From a checkpoint of a small image diffusion model: 20400 steps, 29.6 epochs.
Rows from block 6 of a small image diffusion model, named by matrix and row number. Rows with one number belong to one channel. Each number is 128 + 32 x the weight over its row's rms, rounded and kept within 0 to 255. All counts start at 0. Numbers have three digits each.
Before each channel's rows are labels from the 100 images, of 14976 (inputs lightly noised), where the channel reaches its highest value: "strongest on" is what is common among them. Only what is clearly more common there than usual is listed. The data: telescope images of galaxies (Galaxy Zoo DECaLS).
# convs0: first 3x3 conv (model.decb.0.0.convs.0.weight, 128x256x3x3, standardized in use, each kernel summed), inputs 0-85
# convs1: second 3x3 conv (model.decb.0.0.convs.1.weight, 128x128x3x3, standardized in use, transposed, each kernel summed), outputs 0-127

strongest on: roundness: round
convs0.62:087139163144052144108046135191131192161125144163156078127112157109161106076148161133146099201172163104138079130136092181075107107153115100110071097190109116101110108087142080128069134164119120161162146111100128103156159129188160146117179100164156133118109159
convs1.62:159140104100097115184139134173127150070127131122160089131107088119103141117119145114144160113109084098160129126091116092096142157121086175080072117131096170182137043155069115026179121123117141161117105074125154139110144107145186104132109114155144049084096130125135114169081173175124136124114125170145077138122117115130136174146105132174139134155124100109171216149105112105066144184143

strongest on: bar: no
convs0.72:090137138154112128141110176164114054124130224093115077160111132144203115163131160167112140159145141044121134146151084187128135141149124163162065136131149184220154137059144167138160185130125144162181125068173134117168163125171112120062126157156151108143078102
convs1.72:151120089141113131116106103112114124092113156136094100155133119121144171109148094174133183167131110099101112098156107136135196169093130161059111125129114099130088110103183131118118168064150135114212081159103117079080146125165146151075134159126086064147185132073119149154116090103172098114090139150085148195060164130143214059118144161119108123100115181098154155107165108116147140153116

strongest on: shape: featured or disk; edge-on disk: no; spiral arms: yes
convs0.51:116144125143102185170172148100159180129142085134202110177188134125128120144128170164108159150145120096154110133089058158139099128102134054136086119176127176089129099126125112146127180134149151132113140135163159167115079122145086134098159116150145083112118065
convs1.51:131103129136167129056174093099146090146183078103124152171155136146168117176143118129093120120064125180195116097133149126136124173135159105079146106086135204165086091108094161135115199091104154137123132148152174141113132183172103099079084121124146139091105170089131153105148139133163119118118131110149116124109160106118106064165112140111081124149179186148077167116088193114130111046157

strongest on: shape: featured or disk; edge-on disk: no; spiral arms: yes
convs0.117:114131094117099141171167092218105113170139073134104096118142121154158136198114073104100095101137122158142138143111137089117124148077147113145149122092085106102125140070101128103110082165075134189107107136169109140138156124110155177127127138118129127118121109
convs1.117:132103064072098102120114103150168142100120146170168073128101113188135134119144125181161124143134081081209096152109132131137131071108159177160067127087167132124099164108167127111134132185143132113087118141098120161107128136129076145038076132092165148130135133127062109118171119109139131105130136100149082218115143114131118124137171130145125094108038101144159092158129072093105131071117

strongest on: spiral arms: yes
convs0.90:119141165147131094170130146119123109158162141153127113083103144054160131112149116147171107104227115193128106145097108115131133081125154140163142142129110134127141126102130148086154119143140137139096126060248128043138147162110176112101145136129148101144111151
convs1.90:159113165118131067157144079120117105105165086115159087087094176141108099172111152116173133090074117087093149116158120084117089142063158116133068107153145057155143154199137158125065223124152173157111138091119177092082104105091097167086121110141142149135086128139120118131137166117127142160123132090118091088103121152132118149114158073177139113135116078139173088134121151160179152182175

strongest on: shape: featured or disk; edge-on disk: no; spiral arms: yes
convs0.97:126161124088110159172066255099131145111131164124095136132073125138087108144121127127143094096131163115125108147166104164129111067103131137109138085098216145189111099191091093103090181108170158137082126192166239114160112120127119164132127123153176134185157112
convs1.97:106144065128083114077143108181136154103105138113143173120122142123143082150144135171172114128149087137127076117119097169106097123081157122126165099071164181085097111177173174100096168143170094136116115196104130097115180159191176148065097098148108159148127088209093109174088141087168151187115106102140143132142083110162089092125137083176083098116144124130102131130171086118134134093145

strongest on: shape: star or artifact
convs0.28:171169152141153096110100149131156098148129118140124135150110134144157131108108168173168145124132126173134143156139105100097173122161179131114192153141143092138119161063087133113161096146107162148133131105135144099118109125183116098141118130140104214123123149
convs1.28:153091194135098125143121128087118128107169152138088168150116110100095179161085074140120143168090137153141071144111141125097117136178124135121140119155152165084175163085156118100132168162136132061124160126119106147167128131129101124107156146095171156084225171097129093121139082112155105156131097184107134157171191098128142143146134136231135107148119140126089069116182154104172087209128

strongest on: edge-on disk: yes
convs0.38:106132107122147160084142137159094184169114170136050087091126133183174078133112102109134120189166131140119149130161116163175121115133127151167177090092137115100146123128149178058177195139177098144098190172164059178173103107141095146140110132138145124148117112
convs1.38:151133059115131079119066140145146120056128175182137168126168093105149147185133142134151102137149179089175068102069121126154141101150139152118111105136161133094147102172174170125099154182097127129138147174154162112128106127124193119120146080216143138135152059165130145178109150126158131085156150093177144104105122079101137076114123103137149129146133174158219151084129104114111160106097

strongest on: shape: featured or disk; edge-on disk: yes
convs0.84:149132145127134163141091252111210042127123189101049155157166111084098161079078085147200124140162129177155120102158111060151118123147154190146091155093102120174101129054171161069146100141182113137156119093134185048154138099100105118180168134105029095187113130
convs1.84:138152170175139106174128155130133190072123139098135076222133097169124111125123139169132155123160086186159101126174115137124123116188153112070213110106127150127125118125181198087132129174131109194113097146087073121143109088104095149118111140113129183158133175138110087101112090113189110088143110081126113122112157138091116104154118098127092144052081101084147133169144164122120138079146

strongest on: spiral arms: yes
convs0.118:069114039094102126077026102152115089134089129133065039121153146135127114124160120094168084140114100094124073154075100071018146132164173102154147105147146117137116136126146139153125074114200180131131141121094135132155160110170091175137195215183159134178121190
convs1.118:139123120134176107136083111190131150089109139115105123128115141211125174138096090131124188157155174084079150144139122142096105158137083121130107180163162098129072090109121047109122131106206127147153128136149109151141156190091206182141110193137156106192136122084118123079103129081159097136177167187128067121146101158109168093139120138145127163156111120133143155132064149140135136152086

strongest on: shape: star or artifact
convs0.105:145143135131146161080100135130173141113130142085109090145144070113143130166089135127127156191138150156155127123167123069110126107152135159092076116105123107090121126174112123150161106124129122086182147120128114108065120101108131048140092108113159090082076115
convs1.105:046113139128087190141107136083147129085149158140121155180134117147159133139136147138132114119135138108107134185195116100076150133113157162176118117089113161092156106100138142085157113156174210160149073112135077104112100151097145109163089110111148200159069068165075154180105117147144141172119162132122037143165134123072156150142068118115072171087142116150146143097136150109131131123149

strongest on: shape: featured or disk; edge-on disk: no; spiral arms: yes
convs0.86:136148117142133114107138135136155120140164091141122138147117156174131123165164160164156173122136156194170122124116059117057139128180172126150142144088109150110123144111090123123127122135117142159120116130138115136078136120150115081148141104131135168066141125
convs1.86:102181138107136145096080133150153147135137083111157118185081163103092158177092231117134109104135127124115087135162149140079089147122122161142096147141096079128121124136141163201091103124176106157113150067096105075115118141109112103157160145154031118113107129056144166121153129112120098124098075129102169135132172108061137098143131071071097132154132124134092126173142156137095180111067

strongest on: shape: featured or disk; spiral arms: yes
convs0.1:100109159119127159144114214156172086152102139161110175157135141095096132165162147189091104122140145124143120123116154043168142115111147153093149180097024158142154131067193135060119120136158131166146099068045184030135120123115108158143156122154067140110115120
convs1.1:107147114158089131147128130152122150158086148146105166102155160137149116125073144110137129125139091107153135077144120137134129065164130101117142140180178163162196131120135132194170130154098107167110081171089053015133129152131117094157159172095124116162168203115058179119134113160148142136133124154094190107106153136167153143101075146145116066131110101109115105173142168060132109110093

strongest on: bar: no
convs0.63:140096063120132098140138133114114145173129140158194131151178116173196146124155136127162127166142124149151122159127081142121115123153082163119166107121104148120130157138151099123143185082147119127154150120134088146074112125095093149142134156154125139158137174
convs1.63:114098149140100100108159126119157141146094087141107181151147141132123150120092147109147091104139118107183140138173041138123116148162064145138078150123146201159094171141172068125127125163108116149167155144120102148118119182119227169109146110183188149086166170151126139185107077179128152122117107174093116159101157148173142188162141132123123072076142159160127076162100144145154155141173

strongest on: shape: featured or disk; edge-on disk: no; spiral arms: yes
convs0.109:125107141125102147119174117150175161131112123150076100119163132095130118146142085112132158195141136134110124112050133100172144147107140163104121084119118059105118090182139114136124133122066105110104151129137115147099132120119144144082095121160169087117070071
convs1.109:111105148165090139155138152115129103104121166174128155141161175086069119141168132161177094133136135201082151134094088108126097083145142187108144083079115132168166161127166154177136118110152141178071122200115146108089069172140139132107170085173169141152123140161067089075135123154064115107141160090173135096148077088156107155104148153092136122152178122100133144152119065109096178158113

strongest on: edge-on disk: no; spiral arms: yes
convs0.100:131158131101128122153028139109186133114146119107201157136124099143102110100114079093182143164169135133111142124175127136120077133136111108116160162108082148108064067151081095097110083119095137084110117106130112177054161120123136116137104105108120155110113096
convs1.100:092140093187118120067103147156180126122130076125146172196130090133159113172117150127147119088139142183125135129145149113114109157157111098093173138116130116128202149079137145166127105144148164145112158143106122170153087177157144101154182086080126190125128096095118121133153149181190206103135061067162160133106108172150148177180114085163144053106164103126142142084168108143148141150145

strongest on: shape: star or artifact
convs0.66:114102130118113169129163118099134178118119182130139158120125148126105112076124154162069181130114116089138116123137087133147133086152100110110138203174123184149154110086177135190145127112149136183115105120110136126124073087102112174143129112166125120151078082
convs1.66:094111131101093134106120139152078099135109123101139081106141092086114139118161163140066093153134132136123130183140050109096170170118151050134117085162186163133143074159044164128115099090114145134156133101136150129155065087177160067118124103159118098153106121099138194106099130112128175122107147069167136149162114111161159098192115166075152176169171120113158115095109100165145127158078