{"arch": "unet", "weight_standardization": true, "beta1": 0.95, "shampoo_beta": 0.99}
Rows from block 5 of a small image diffusion model, named by matrix and row number. Rows with one number belong to one channel. Each number is 128 + 24 x the weight over its row's rms, rounded and kept within 0 to 255. All counts start at 0.
Before each channel's rows are labels from the 100 images, of 14976 (inputs lightly noised), where the channel reaches its highest value: "patch colour" is the nearest of a few named colours to the mean colour under the peak. Only what is clearly more common there than usual is listed. The data: telescope images of galaxies (Galaxy Zoo DECaLS). In brackets: how many of the 100.
# convs0: first 3x3 conv (model.mid.2.convs.0.weight, 256x256x3x3, standardized in use, each kernel summed), inputs 0-127
# convs1: second 3x3 conv (model.mid.2.convs.1.weight, 256x256x3x3, standardized in use, transposed, each kernel summed), outputs 0-127

patch colour: brown (55); grey (43)
convs0.145 [129 139 135 153 113 135 148 114 122 121 113 113 105 125 107 142  94 171 150 123 140  87 110 107 114 136  91 155 151 128 122 116 134 144 140 131 142 114 136 113 119 125 129 119 133 121 172 115 123 122 117 151 187 125 137 117 121 138 139  92 109  87 148 131 119 136 157 116 133 213 143  96  80 170 109 144 144 128 148 105  72 140  77 138 132 123 196 178 108 109 151 130  97 110 158 121 110 119 164 102 144 133 125 103 110 128 143 133 140 159 141 117 105 115 159 127  98 133 116 107 108 135 122 135 140 114 121 164]
convs1.145 [118 146 141 159 136 195 112 124 111 126 126 130 170 123 109  97 147 119 132 116 147 104 121 133 193 147 155  91 136 137 103 113 143 105 102 128 148 155 181 140 132 105 130 132 131 134  83 135 119  86 115 157 124 118 130  95 178  85 124 145 104 149 107 144 116 126 106 152 123 141 149 114  96 139 113 129 103 113 136 181 175 143 125 116 132 111 138 120 132  96 157 147 136 116  86 152 133 107 142 138 111 150 110 148 132 138 112 160 120 122 103 114 151  87  76 177 176 130 143 112 106 135 136 154 172  99 113 134]

patch colour: grey (52)
convs0.152 [113 121  88 127 113 151 135 113 150 144 129 115 117 118 108 107 122 136  92 130 106  72 164  91 112 165 113 128 128 185 164  85 154 124 117 115 152 140 138  88 157 179 116  72 127 120 132 124 125  76 100 111 137  81 139 149 138 150 135 119 153 104 163  91 103 157 138  96 177 178 135  79 118 107 155 165 137 109 123 115 110 146  93 134 143 126 122 135 146 145 103 153 157 109 119 131 152 105 113 162 121 181  94 102 108 118  97 116 136  98 117 110 198 118 136 118 145 119 103 133 149 114 143 104 141 112 136 158]
convs1.152 [137 119 150 135 131 168 123 130 177 141 109 135 179 139 157 142  96 152 117 115 124 118 102 143 150 172 174 102 132 118 131 134 160 134 137 121 163 120 105 128 149 121 120 133  91  94 144 146 159 100 155 152 136 157 124 123 124  76 137 147 104  86 117 172 142 137 132 140 108 136 151 119 135 135 133 104 105 108 129 124 118 129 117 108 149  93 185 157 131  83 127 144 105 161  85 144  94 126 146  63 145 118 106 124  88 136  92 122 128 109 138 125 109 136 128 136 193 115 134 114 148 136 116 126 149 134 138 125]

patch colour: grey (94)
convs0.238 [138 105 106 129 109  78  63 134  96 154 129 179  89 111 122  99 135 169 112 155 144 124 167 164 128 138 180 133 138 135 120 171 159 128 119 109 142 154 135 104 124 149 139  98 158 126 130 120  93 153 126 137 109 143 112 151 127 146 127 112 123 101 146 113 124  86 132 138 130 111 121 153 119 145 133 119 124 148 128 143 142 128 114 128  96  95 160 142  96 119 126 123 152  81 154 123 107 106 115 184 139 139 139 168 108 122  89 110 145 147 131 116 104 129 102  98 158  91 128 137 134 135 134 130 139 169 144 164]
convs1.238 [107 153 123 143 163 132 184 136 150 103 185 158 135 145 101 133 128 113 132 140  98 148 127 108 135 168 142 113 141 150  80 140 137 137 182 183 136 126 132 124 127 136 145 143 108 122 120 152 148 106 157  92  74 121 119 108 135 123 195 148  78 153 123 136 145 148 137 113 170 153 158 131 152  81  70 106 119 113 142 145 136  97 113 163  92  87 135 133 115 110 139 112 129 125 151 123 111 154 113  98 139 117 127 123 140 122  97 152 143 137 115 128 147  92  92 125 102 139 131 145  99 135 124 112 131 104 102 109]

patch colour: grey (54); brown (42)
convs0.121 [138 111 137 178  80 132 108 121 116 120 104 120 119 152 136 138 100  92 107 117 112  61 156 138 145 113  98 118 109 164 134 121 107 120 109 123 109 151 135 103 148 136 133 113 110 112 164 139  99  75 114 110 114 129 132 129 128 129 194 108 150  95 123 118 134 126 114  98 129 149 130 126 115 112 141 136 157 134 139 151  93 123 120 112 138 140 144 132 116 126 125 146 167 132 146 132 155 121 131 121 136 119 116 109 129 133 143 145  94  80 122 111 131 129 166 158 121 123 147 133 124 109 105 122 126 126 117 157]
convs1.121 [127 174 108 114 140 152 137 129 123 128 119 111 176 107 146 139 120 165  99 157 155 194 116 111 119 116 130 163 118 135  73 117 155 120 137 136 145 150 161 126  99  99 113 127 124 142 132 105 122 177 142 158 143 166 154 128  97 124 114 160 129 114 116 154 161 132  82 111 135  97 105  90 165 167 151 134 101 132 140 151 148 141 106 142 117  69 111 128 201 125 132 119  88 119 155 109 149 136 135 174 127 126 125 140 136 102  90 137 136 141 130 110 143 146  85 133 140 157 132 134 137 132 169 142 128 100 159 117]

patch colour: grey (53)
convs0.31 [124 171 174 100 177 174 117 163 144 106 123 110 117 147  95 145 119 130 138 154 127  80 120 124 103 158 116 115 108 144 147 106 165 117  50 208  88 105 117 155 129 111 131  76 150 128 133 125  96 132  75 146 135 160 125 146 135 125 109 164 140 132 110 119 132 118 133 128 190 178 113  75 119 116 182 141 114 101 147 131  69  69 159 150  97 175 130 141 122 145 134 117 138 133 128 119 116 106 105 103 124 132 177 149 100 113 144 160  57 123 150 107 110  97 139 103 140 113 120 136 148 131 111 126 127 143 143 127]
convs1.31 [165  93 114 161 110 131 162  61 169 150 136 153 114 126 167 116 136 124 123 143 121 135 130 107 164 117  72 151 129 127 158 134 117 137 139 105  83 149 159 147 138 133 127 122 133 134 137 126 139  73 168 120 106 116 110 153 135 132 147  95 124 114 108 149 142 135 119 103 126 161 123 194 139 133 121 115 111 138 134 142 137 153 134 103 149 116 138 172 144 133  98 164 152 118 126 123 109 137 141 114 108 181  88 114 132 151 162 136 170 134  76 127 138 179 144 134  87 121 152 123  83 118 170 134  99 109 122 127]

patch colour: grey (62)
convs0.24 [ 94 130 110 127  97 165 111 117 117  98 136 152  77 142 117 110 111 106 127 109 123 141 182 113 127 171 110 149 119 140 127 147  92 110 154 165  96 154 112 114 123 141 128 157 154 107 148 162  81 148 148 134 145 167 118 115 101 136 136 131 118 102 110 147 117 133 144 135 196 163 172  88 114 137  81 186 133 132 151 149 110 144 157  97 139  94  85 125 146  60 157 124 100 162 147 111 115 120 137 156 122 153  78 142 113 127 127 148 159 105 140 161 123 128 164 114 118 136 128 146 137  93 103 148  60 140 110 149]
convs1.24 [127 125 189 139 148 138 122 167 127 166 109 126 152 124 116 119 128 151 138 131 132 101 111 165  94  77 142 110 102 143 156 132 132 127  83 127 171 161 137 137 166 116 117 106 144  82 138 107 132 158 132 117 147 111 140 151 143 155 138 111 156  96  94  97 132 170 103 113 130  99 102 178 117 151 127 109 154 108 158 102 143 119 124 201 139 159 172 139 116 156 134 112 138 117 120 131 163 107 116 135  91  90 181  80 126 133 135 120 114 141 140 123  95 178 153 102 128 114 124 110 157 152 125 101 174 143 168 104]

patch colour: grey (65); brown (33)
convs0.84 [115 133 121 109 130 122 153 110 133  99 143 165 171 145 139 135 113  82 140 166 128 155 112 129 105 163 123 147 151 128 211  98 105 120 135 138 131  84 173 130  92 127 102 131 104 122 143 124 107 181 117 150 106 141 151 117 143 157 101 115 120 180 131 147 108 168 140 108 108 115 109  95 128 106 142 130 130 106 147 136  87 122 123  98 126 106 130 153 105  82 143 122 132 121 124  99 152 133 139 142 136 114 107 106 150 118  98 118 160 147 128 109 134 172 121 102 129 137 139 132 137  96 155 138 149 131 135 152]
convs1.84 [ 99 128 158 143 107 142 123 130 134 156  99 122 135 127 154 146 131 158 133 118 146 139 176 103 123 128 130 118 130 145 111 125 140 120 126 108 145 144 121 140 116 145 153 101 134 131 123 108 154 130 131 124 133 150 106 121 164 116 186 151 152  96 131 159 170 111 125 156 166 136 129 178 117 175 153 135 134 110 114  75 149 130 156 143 115 156 130  81 136 105 133 148 128 116 166  99 143 118 117 140 121 132 113 172 104 157 156 131  99 100  82 133 142 122 140 134 117 101 118 131 115 156 128 165 131 130 117  99]

patch colour: grey (84)
convs0.189 [107 112  99 168 116 137 188 126 187 105 112 149 106 174 135  89 134 137 155 159 180 120  85 140 132 124 115  98 130 102 195 175 139 119 107 141 119 130  74  89 119  95 132  99  82 130 171  94 135  77  93 129 177 155 113  98  87 124 147 150 147 178 136 135 131 147 129  94 109  99 139 136 147 140 154  84 148 146 173  88 153  96 103 107 136 114 121 143 137 142 131 123 124 110 146 120 147 107 167 115 130 110 127 126 178 123 140 129 103 135 136  94 136 166 129 114 132 151  97 143 144 146 175 128 152 115 150  88]
convs1.189 [131 160 171 133  98 119 113 177  97 143 128  83 103 122 110 143 144 127 115 123 104 152 138 151 116 170 109 121 119 130 150 149 146 140 123 121 101 118 157 139 127 126 162 198 123 132 131 122 120  96 137 129 147 112 116 163 138 133  90 122  88  78  82 140 134 101  92 136 134 113  99 123  98 125 133 119 122 114 118 175 104 102 161 138 108 121 128  93 102  88 125 106 113 156 163 142 102 154 113 127 149 110 109 167 122 128 175 186 153 100 156 114 103 116 137 171 101  93 173 113  99 106  89  98 129 116 159 154]

patch colour: grey (89)
convs0.137 [120 150 112 155 114 130 108 137 118 158 117 122  91 129 131 114 122 153 124 133 165  90 125 130 157 123  79 133 131 162 149  73 140 119 147 136 147 148 186 140 140 159 114  48 109 106 131 133 112 168 115 140  97 108 104 165 148 136 123 112 184 154 111  66 107  88 138 119 146  79 131  72 110 116 168 143 132 122 135 149 113 159 106 154 120 108 152 141 133 130 116 158 102 138  87 124 125 135  90 163 129 117 176  65 127 132 112 135 141 152 115  96  85 177 139 114 121 158 119 124 187 172 153 102 156 138 158 132]
convs1.137 [152  94 120 128 127 145 135 119 162 151 108 159 115 150 143 132  52 111 147 105 105 159 132 122 130 135 129 131 155  68  92 148 135 178 105 131 133 150 134  97 121 124 128 168 137 130 181 118 135  95 136 112 142 150 158 116 144 146 146 135 118 143 122 125 112 166 154  92 115 200 148 142 110 135 102 130 147 130 139  90 122 105 104 118 134 149 146 136 105 125 144 177 154 116 138 164 147 124 114 133 127 146  86  93  91 121 166 137 171 123  93 103 155 102  82 173 144  88 123 138 107  96 173 163 113  88 113 122]

patch colour: brown (51)
convs0.174 [122 175 159 163  78 142 156 174 166 122 127 115 115  99 162 166 111 128 150 149 164 127  97 143  93 124 162 111 138 122 164 125 105 160 154 193 128 135 120 140 146 172 115  98 114 135  90 143 111 164 174 127 113 132 124 145 129 141 111 130 113 138 154 148 172 128 141 146 167 146 153 128 119  99 138 116 128 121 130 116 101  67 142 139 177 143 128 123 111  86 150  96 129 143 104 144 119 116 171 128 168 101 128 116 162  76 151 125 132 107 124 116 114 128 119 138 120  81 130 141 146 111 150 105 154 134 138  82]
convs1.174 [113 139 118 158 144 147 142  89 135  97 127 117 116 121 128 127 135 135 135 119 152 137 143 134 139  99 123 115 125 132 134 121 158 126 140 104 113 146 108 129 117 126 140 146 184 155 102 134 139 100 115 122 126  79 176 115  66 138 161 124 122  82 132 137 139 120 120 163 131 124 159 125 118 122 106 105 110 152 115 166 108 117  73 155 132  50 129  86 140 118 159 135  68 123 150 124 131  87 130 159 153 131 145 138 138 153 144 123 120 166 119 162 123 125 146 185 152 102 121 169 160 143 132 170 149 112 124 147]

patch colour: grey (56)
convs0.223 [114 137  99 136 135 179 132 125 153 155 104 120 151 110 139 113 135 138 164 129 132 106 141 139 145 110 182 128 112 145 145 144 124 113 112  78 131 150 114  88 119 106 115 172 179 107 180  95 119 167 129 156 107  74 131 143 135 158 112  99 156 117 112 139 186 143 147 114 170 120 134 122 156 128 156 114 121 143 113 133 126 126 105 141 138 154 102 122 137 100 114 120 132 135  82 127 151 120 113 114  91 107 161 105 104 139  96 134 113 177 101 132 128  63 112 167 156  59 110 117 179  89 112 130 120 142 109 150]
convs1.223 [147 111 133 160 103 111 180 101  84 145  98 148 124 178  87 182 125 148 100 115 128 121 125 124 145 150 137 114  97 132 144 148 134  98 104 149 107 125 156 127 154 165 150 124 137 149 114 144 162 117 136 137 115 126 159 158 110 127 105 136 106 146  83  88 128  93  96 128  91 100 120 119 143 175 110  98 144 111  72  78 141 156 170  99 144 188 124 123 144 114 126 136 160 118 113 134 133 176 135 142 135 159 107  88 113 129 147 139 136  88 139 127 115 181  91 107  88 150 137 137 138 135 120 137 116 166  85  95]

patch colour: grey (66)
convs0.146 [ 89  79 112 167 165 142 120 111 120 123 133 139 131 119 114 109  32 102 140 160 146 134  85 139 127 170 111 103 120 103 213 133 123 152 107 110 131 118 119  90 125  85 141 107 138 154 141 135 131  95 122 116 110 110 131 127 148 120 137 132 100 125 155 168 108 120 142 126 129 112 120 132 127 105  85 184 139 129 107 157 105 135 165 122 134  99 146 118 139 114 104 104  90 131 114 134 132 125 136 110 158 132 132  89  90 167 127 131 140 163 144 170 140  96 133 118 148 102 140 158 116 111 105 118 118 168 150 179]
convs1.146 [116 134 126 122 120 129 151 137 111  88 155 152  96 129 116 126 169 100 110 115 146 147 101 143 124 135 131 138 176 145 116 149  91 154 122 112 123 103  83 158 164 145 146  97 155 129 165 141 123  93 116 116 122 122 114 109  97 140  89  69 137 155 174  78 168 119 123 131 121 127 136 123 109 124 140 125 152 108 142  90 148 116 127 119 145 172 133 189 106 163 147 152 159 119 157 114 117 119 113 121 102 118 157 146 157  97 116 122 104  97 124  80 110 137 128 151 114 141 119 141 122 195 133 135 102 104 109 142]

patch colour: brown (49); grey (48)
convs0.201 [184 156 166 105 136 145 136  98 123  97 118 114 131  95 136  76 107 109 153 135 125 130 165 124 124 152 146  89 111 127 190 125 128 119 118 118  64 188 126 118 139 144 123 142 155 125 131 115 135 129  75 162 107 134 104  74 146 134 116 163 123 135 141 117 168 145 144 136 156  80 140 135 124 102 103 119 112 126  83 167 132 116 140 131 155 146 143 153 108 109 148  72 151 137 152 130 113 140  96 115 110 130 144 107 160 125 123 152 127 106 119 123 154 104 129 127  67 143 115 142 113 131 104 141 127 139 163 181]
convs1.201 [126  82  82 165 155 127 100 140 147  91 138 117 171 149 117  92 180 172 102 146 144 118  82 114 175 127  92 127 156  99 113 137 146 114 118 126 131 132 100 115 156 156 130  93 109  95 183 131 136 132 109 130 131 107 111 119 105  90 136 120 107 126 140 152 125 144 155 118 127 124 133 130 121 123 131 164 145 169 124 122 140 140 141  87 153 120 107 158 144 128  96 162 145 116 134 140 143  90 165 131 110 160 121 128 151 113 139  82 135 124 140 136 137 157 149 111 180 128 116  74 170 107 123 115 125 172  85 152]

patch colour: brown (53)
convs0.239 [137 162 125 144 113 135 136 174 110 125 117 133 136 100 171  95 121 135 134 151 105  93 125 148 125 117  87 118 134 167 136 130 137 114 173 127 162 128 159 122 110 171 131 201 126 133 152 117 121 118 141 154 137 122 129 171  95 165 116 151 103 151 113 112 163 133 128  95 139 131 142 111 120 131 126 129 141 132 109 139 203 151 103 149 150 134 143 136 101 146 172 153 131 127 172 128 102 113  98 107 136 117 115 128 141 140 126 102 127 142  85 132 103  77 137 162 145 144 120 122  61  96 129  89 113 120 132 159]
convs1.239 [135 121 172 140 104 167 115 107 141 126 103 109 159 184 172 153 133 120 112 116 176 130 121 140 105 145 150 143 138 111 157 135 116 155 122 119 144  79  56 128 139 135 114 136  98 132 137 127 120 143  96 108 189 154 155 106 163 164 130 144 155 130 111 173 104 160 127 115  99 128 152 124 117  89 177 121 151  94 135 112 122 172 138 112 159 135  98 132 113 102 138 104 133 117 162 152 181 116 123 152  99 129 142  95 121 156 122 166 153 105 132 115 168 130 122 152 104  97 114 109 169 144 162 128  80 171 146  91]

patch colour: brown (31)
convs0.45 [115 131 136 153 136 124  66 149 132 121 160 131 103 151 111 177 137 160 122 131 135 152 124 133 131 139 115 137 147 141 132 149 151 137 132 128 147 129 125 150 118  56 112  88 136 158 130 138 156 117 121 141 137 159  85 133 115 111 158 139 127 129 129 144 114 143 101 138 151 129 113 120 149 146 124 114 106  57 137 114 186 126 130 136 111 134 122 105 101  86 113 136 130 121 103 122  82 127  88  95 160 136 127 163 125 129 138 176 127  74 111 170 119 104 164  51 140 112 127  89 166 140 112 122 152 146 126 127]
convs1.45 [125 170 157 109 119 140 121 139 135 131  74 144 146 134 112 143 134 130 112 110 106  99 136 152 140 103 143  92 137 112  97 122 126 154  88 163 127  96 129 109 118 128 121 150 139 106 185 140  95  88 124 140  98 121 135 169 134 176 132  99 160 139 134 150 126 156 124 113 107 105 137 136 111 133 147 125 115 169  84  64  91 101 155 119  96 150 134 123 111 121  93 133 116 125 107 131 173 133 102 128 138  98 133 102 139 125 118  63 144 106 126 130 130 138 166 158 129 131 144 107 120 102 125 116 126 106 108 101]

patch colour: grey (43); brown (38)
convs0.93 [129 117 140  98 144 158 140 157 105  89 142 156 127 141 118 117  86 101 127 153 111 127 192 143 141 172 156 119 133 137 140 163 123 127  93 120  97 158 136 114 171 109 107 112 116 120 134 133 163 138  81  94  94 140 157 121 106 120 149 126 170 126 138 160 155 176 121 124 152 137 130 140 134 151 115 130 116 137 134 120  71 141 164  76 155 154 113 135 141  97 142  87 130 101 140 134 167 100 158 137 119 101  74 150 167 154 137 131 153 118 123  90 129 107 150 135 141  94 128 139 106 124  89 113 149 112 125 135]
convs1.93 [140 130 108 177 104  88 158  90 132 139 120 160 141 145 197 121 117 134 138 122 145 146  76 112 127 126 137 173 131 138 168  92 118 104 146 125 109 116 160  96 107 130 116 130 154 145 143 118 108 118 144  98 112 115 153 169 115 101 169 142 118 113 141  98 151 107  82 124 112 115 159 153 102 137 163 142 152 131 161 100 170 176 147 166 117 137 157 105 145 133 103 141 133 171 138 112 124 141  99 173 139 148 177 142  92 113 118 134 124 136 138 123 117 158 120 106 118 169 149 100 166 122 190 124 137 151 139  84]

patch colour: grey (43)
convs0.117 [115  83 116 154 148 105 117 123 133  96 140 156  93  84 114 198  81  95 131 136 125 124 143 161 109 120 157 133 114 119 118 145 104 128 132 164  73 100 121 119 106 108 128 131 171 114 129 101 122 119 198 131 178  75 134 115 166 115 157 139 112 114 123  78 121 127 161 133 185 160 149 120 157 143 147 129 103 148 123 130 133  88 156 131 114 143 106 152 165  86 104 122 130 141 140 133 124 136 127  97 118 123  81 138  72 118 134 180 120 133 138 133 107  97 125 115 123 131 137 139 143 140 148 133 104 159 124  64]
convs1.117 [143 166 137 122 111 171 144 117  47 100 104 143 154 143 105 111 156 186 115 152 126 161 100 112 159 105  71 123 111 144 110  49 142 148 124 132 108 138 129 101 107 124 130 177 111 173 116 137 123 119 121 116 120 150 139 131 131 126  87 153 112 123 116 117 125 111  84 179 151  84 113 137 104 113 106 146 143 135 122 103  69 138 141  97 112 126 136 132 132 123 122 114 123  86 154 129 119 133 118 104 114 157 161  91 140 156 139 146 112 125 125 149  95 126 169  85 138 105 146 173 104 101 128  89 167 159 156 200]

patch colour: grey (65)
convs0.89 [177 118 128 139 128  95 128 137 180 141 112 138 139  96 153 115 110 111 114  98 138 126 156 138 144 128  83 120 118 147 151  87 115 141 178 166 120 117 130 100  96 129 144 130  97 132 159 143 135 144 108 162 129 163 133 136 126 122 103 114 144 105 148 129 111 131 134 150  99 134 115 106 120  75 153 135 141 112  60 132  73 104 154  96 174 172 102 140 134 192  85 154 141 121 123 130 115 129 140 137 164 156  80 112 111 119 126 104 119 107 134 138  98 188 151  87 156  78 134 122 132  95 166 132 126 122 121 151]
convs1.89 [125 175 139 120 113 173 195 106 105 161  83 120 147 154 115 137 100 134 147 155 145  90 126 129 133 125 139 145  95 164 150 149  92 105 122 156 143 133  88 139 111 160 119 140 150 138 132 120 144 159 142 101 109 107 150 105 106 150 169 145 114 155 116 162 124 131 173 133 107  97 154 132 144 177 136 129 140 157 160 105 145 152 106 126 120 135 141 112 130 102 160 170 106 121 141 137 124 107 157 124 132 138 117 153 125 118 131 126 131 143  79 117 126 105 111 141  85 135 109 134 121 166 144 147 114 163 108 129]

patch colour: grey (75)
convs0.226 [135  99 181 102 127 123 140  94  86 113 151 104 133 123 131 125 152 170  82 174 105 113 109 127 149 144 137 131 127 132 134 120 137 154 134  97  89 152 110 118  98 130 105  97 155 142 127 128 133 162 168 174 119  95 105 110 172 102 131 142 156 114 125 146 151  91 156  97 175 134 145  81  88 119 145 102  88 114 141 113 126 136 143 130 156 114 107 138 147 112 118 136 141  89 106 130 141 122 129 147 133  98 136 105 150 163 106 115 164 102 120 106 183 135 121 141 126 170 134 200 163 134 113 133 120 158 123 125]
convs1.226 [118 133 110 149 103 156 145 141 145 165 121 135 141  90 123 121  86  85 159 123 153 150 115 134 162 128 142 127  83 133 147 115  68 171 126 137 138 118 125 169 127  79 138 136 112 131 108 130 126 106 162  92 140 123 146 122 110 144 125 100 171  93 122 152 116  89 154  87 135 156 124 140 124 138 146 127 116 101  76 143 106 108  76 138 130  79 141 148 114 119 183 137 101 125 138 137 158 126 189 107 129 151 160 118 137 142 117 118 159 156 140 148 136 126  93 100 139  47 131  78  95 114 150 135  77 143 118  95]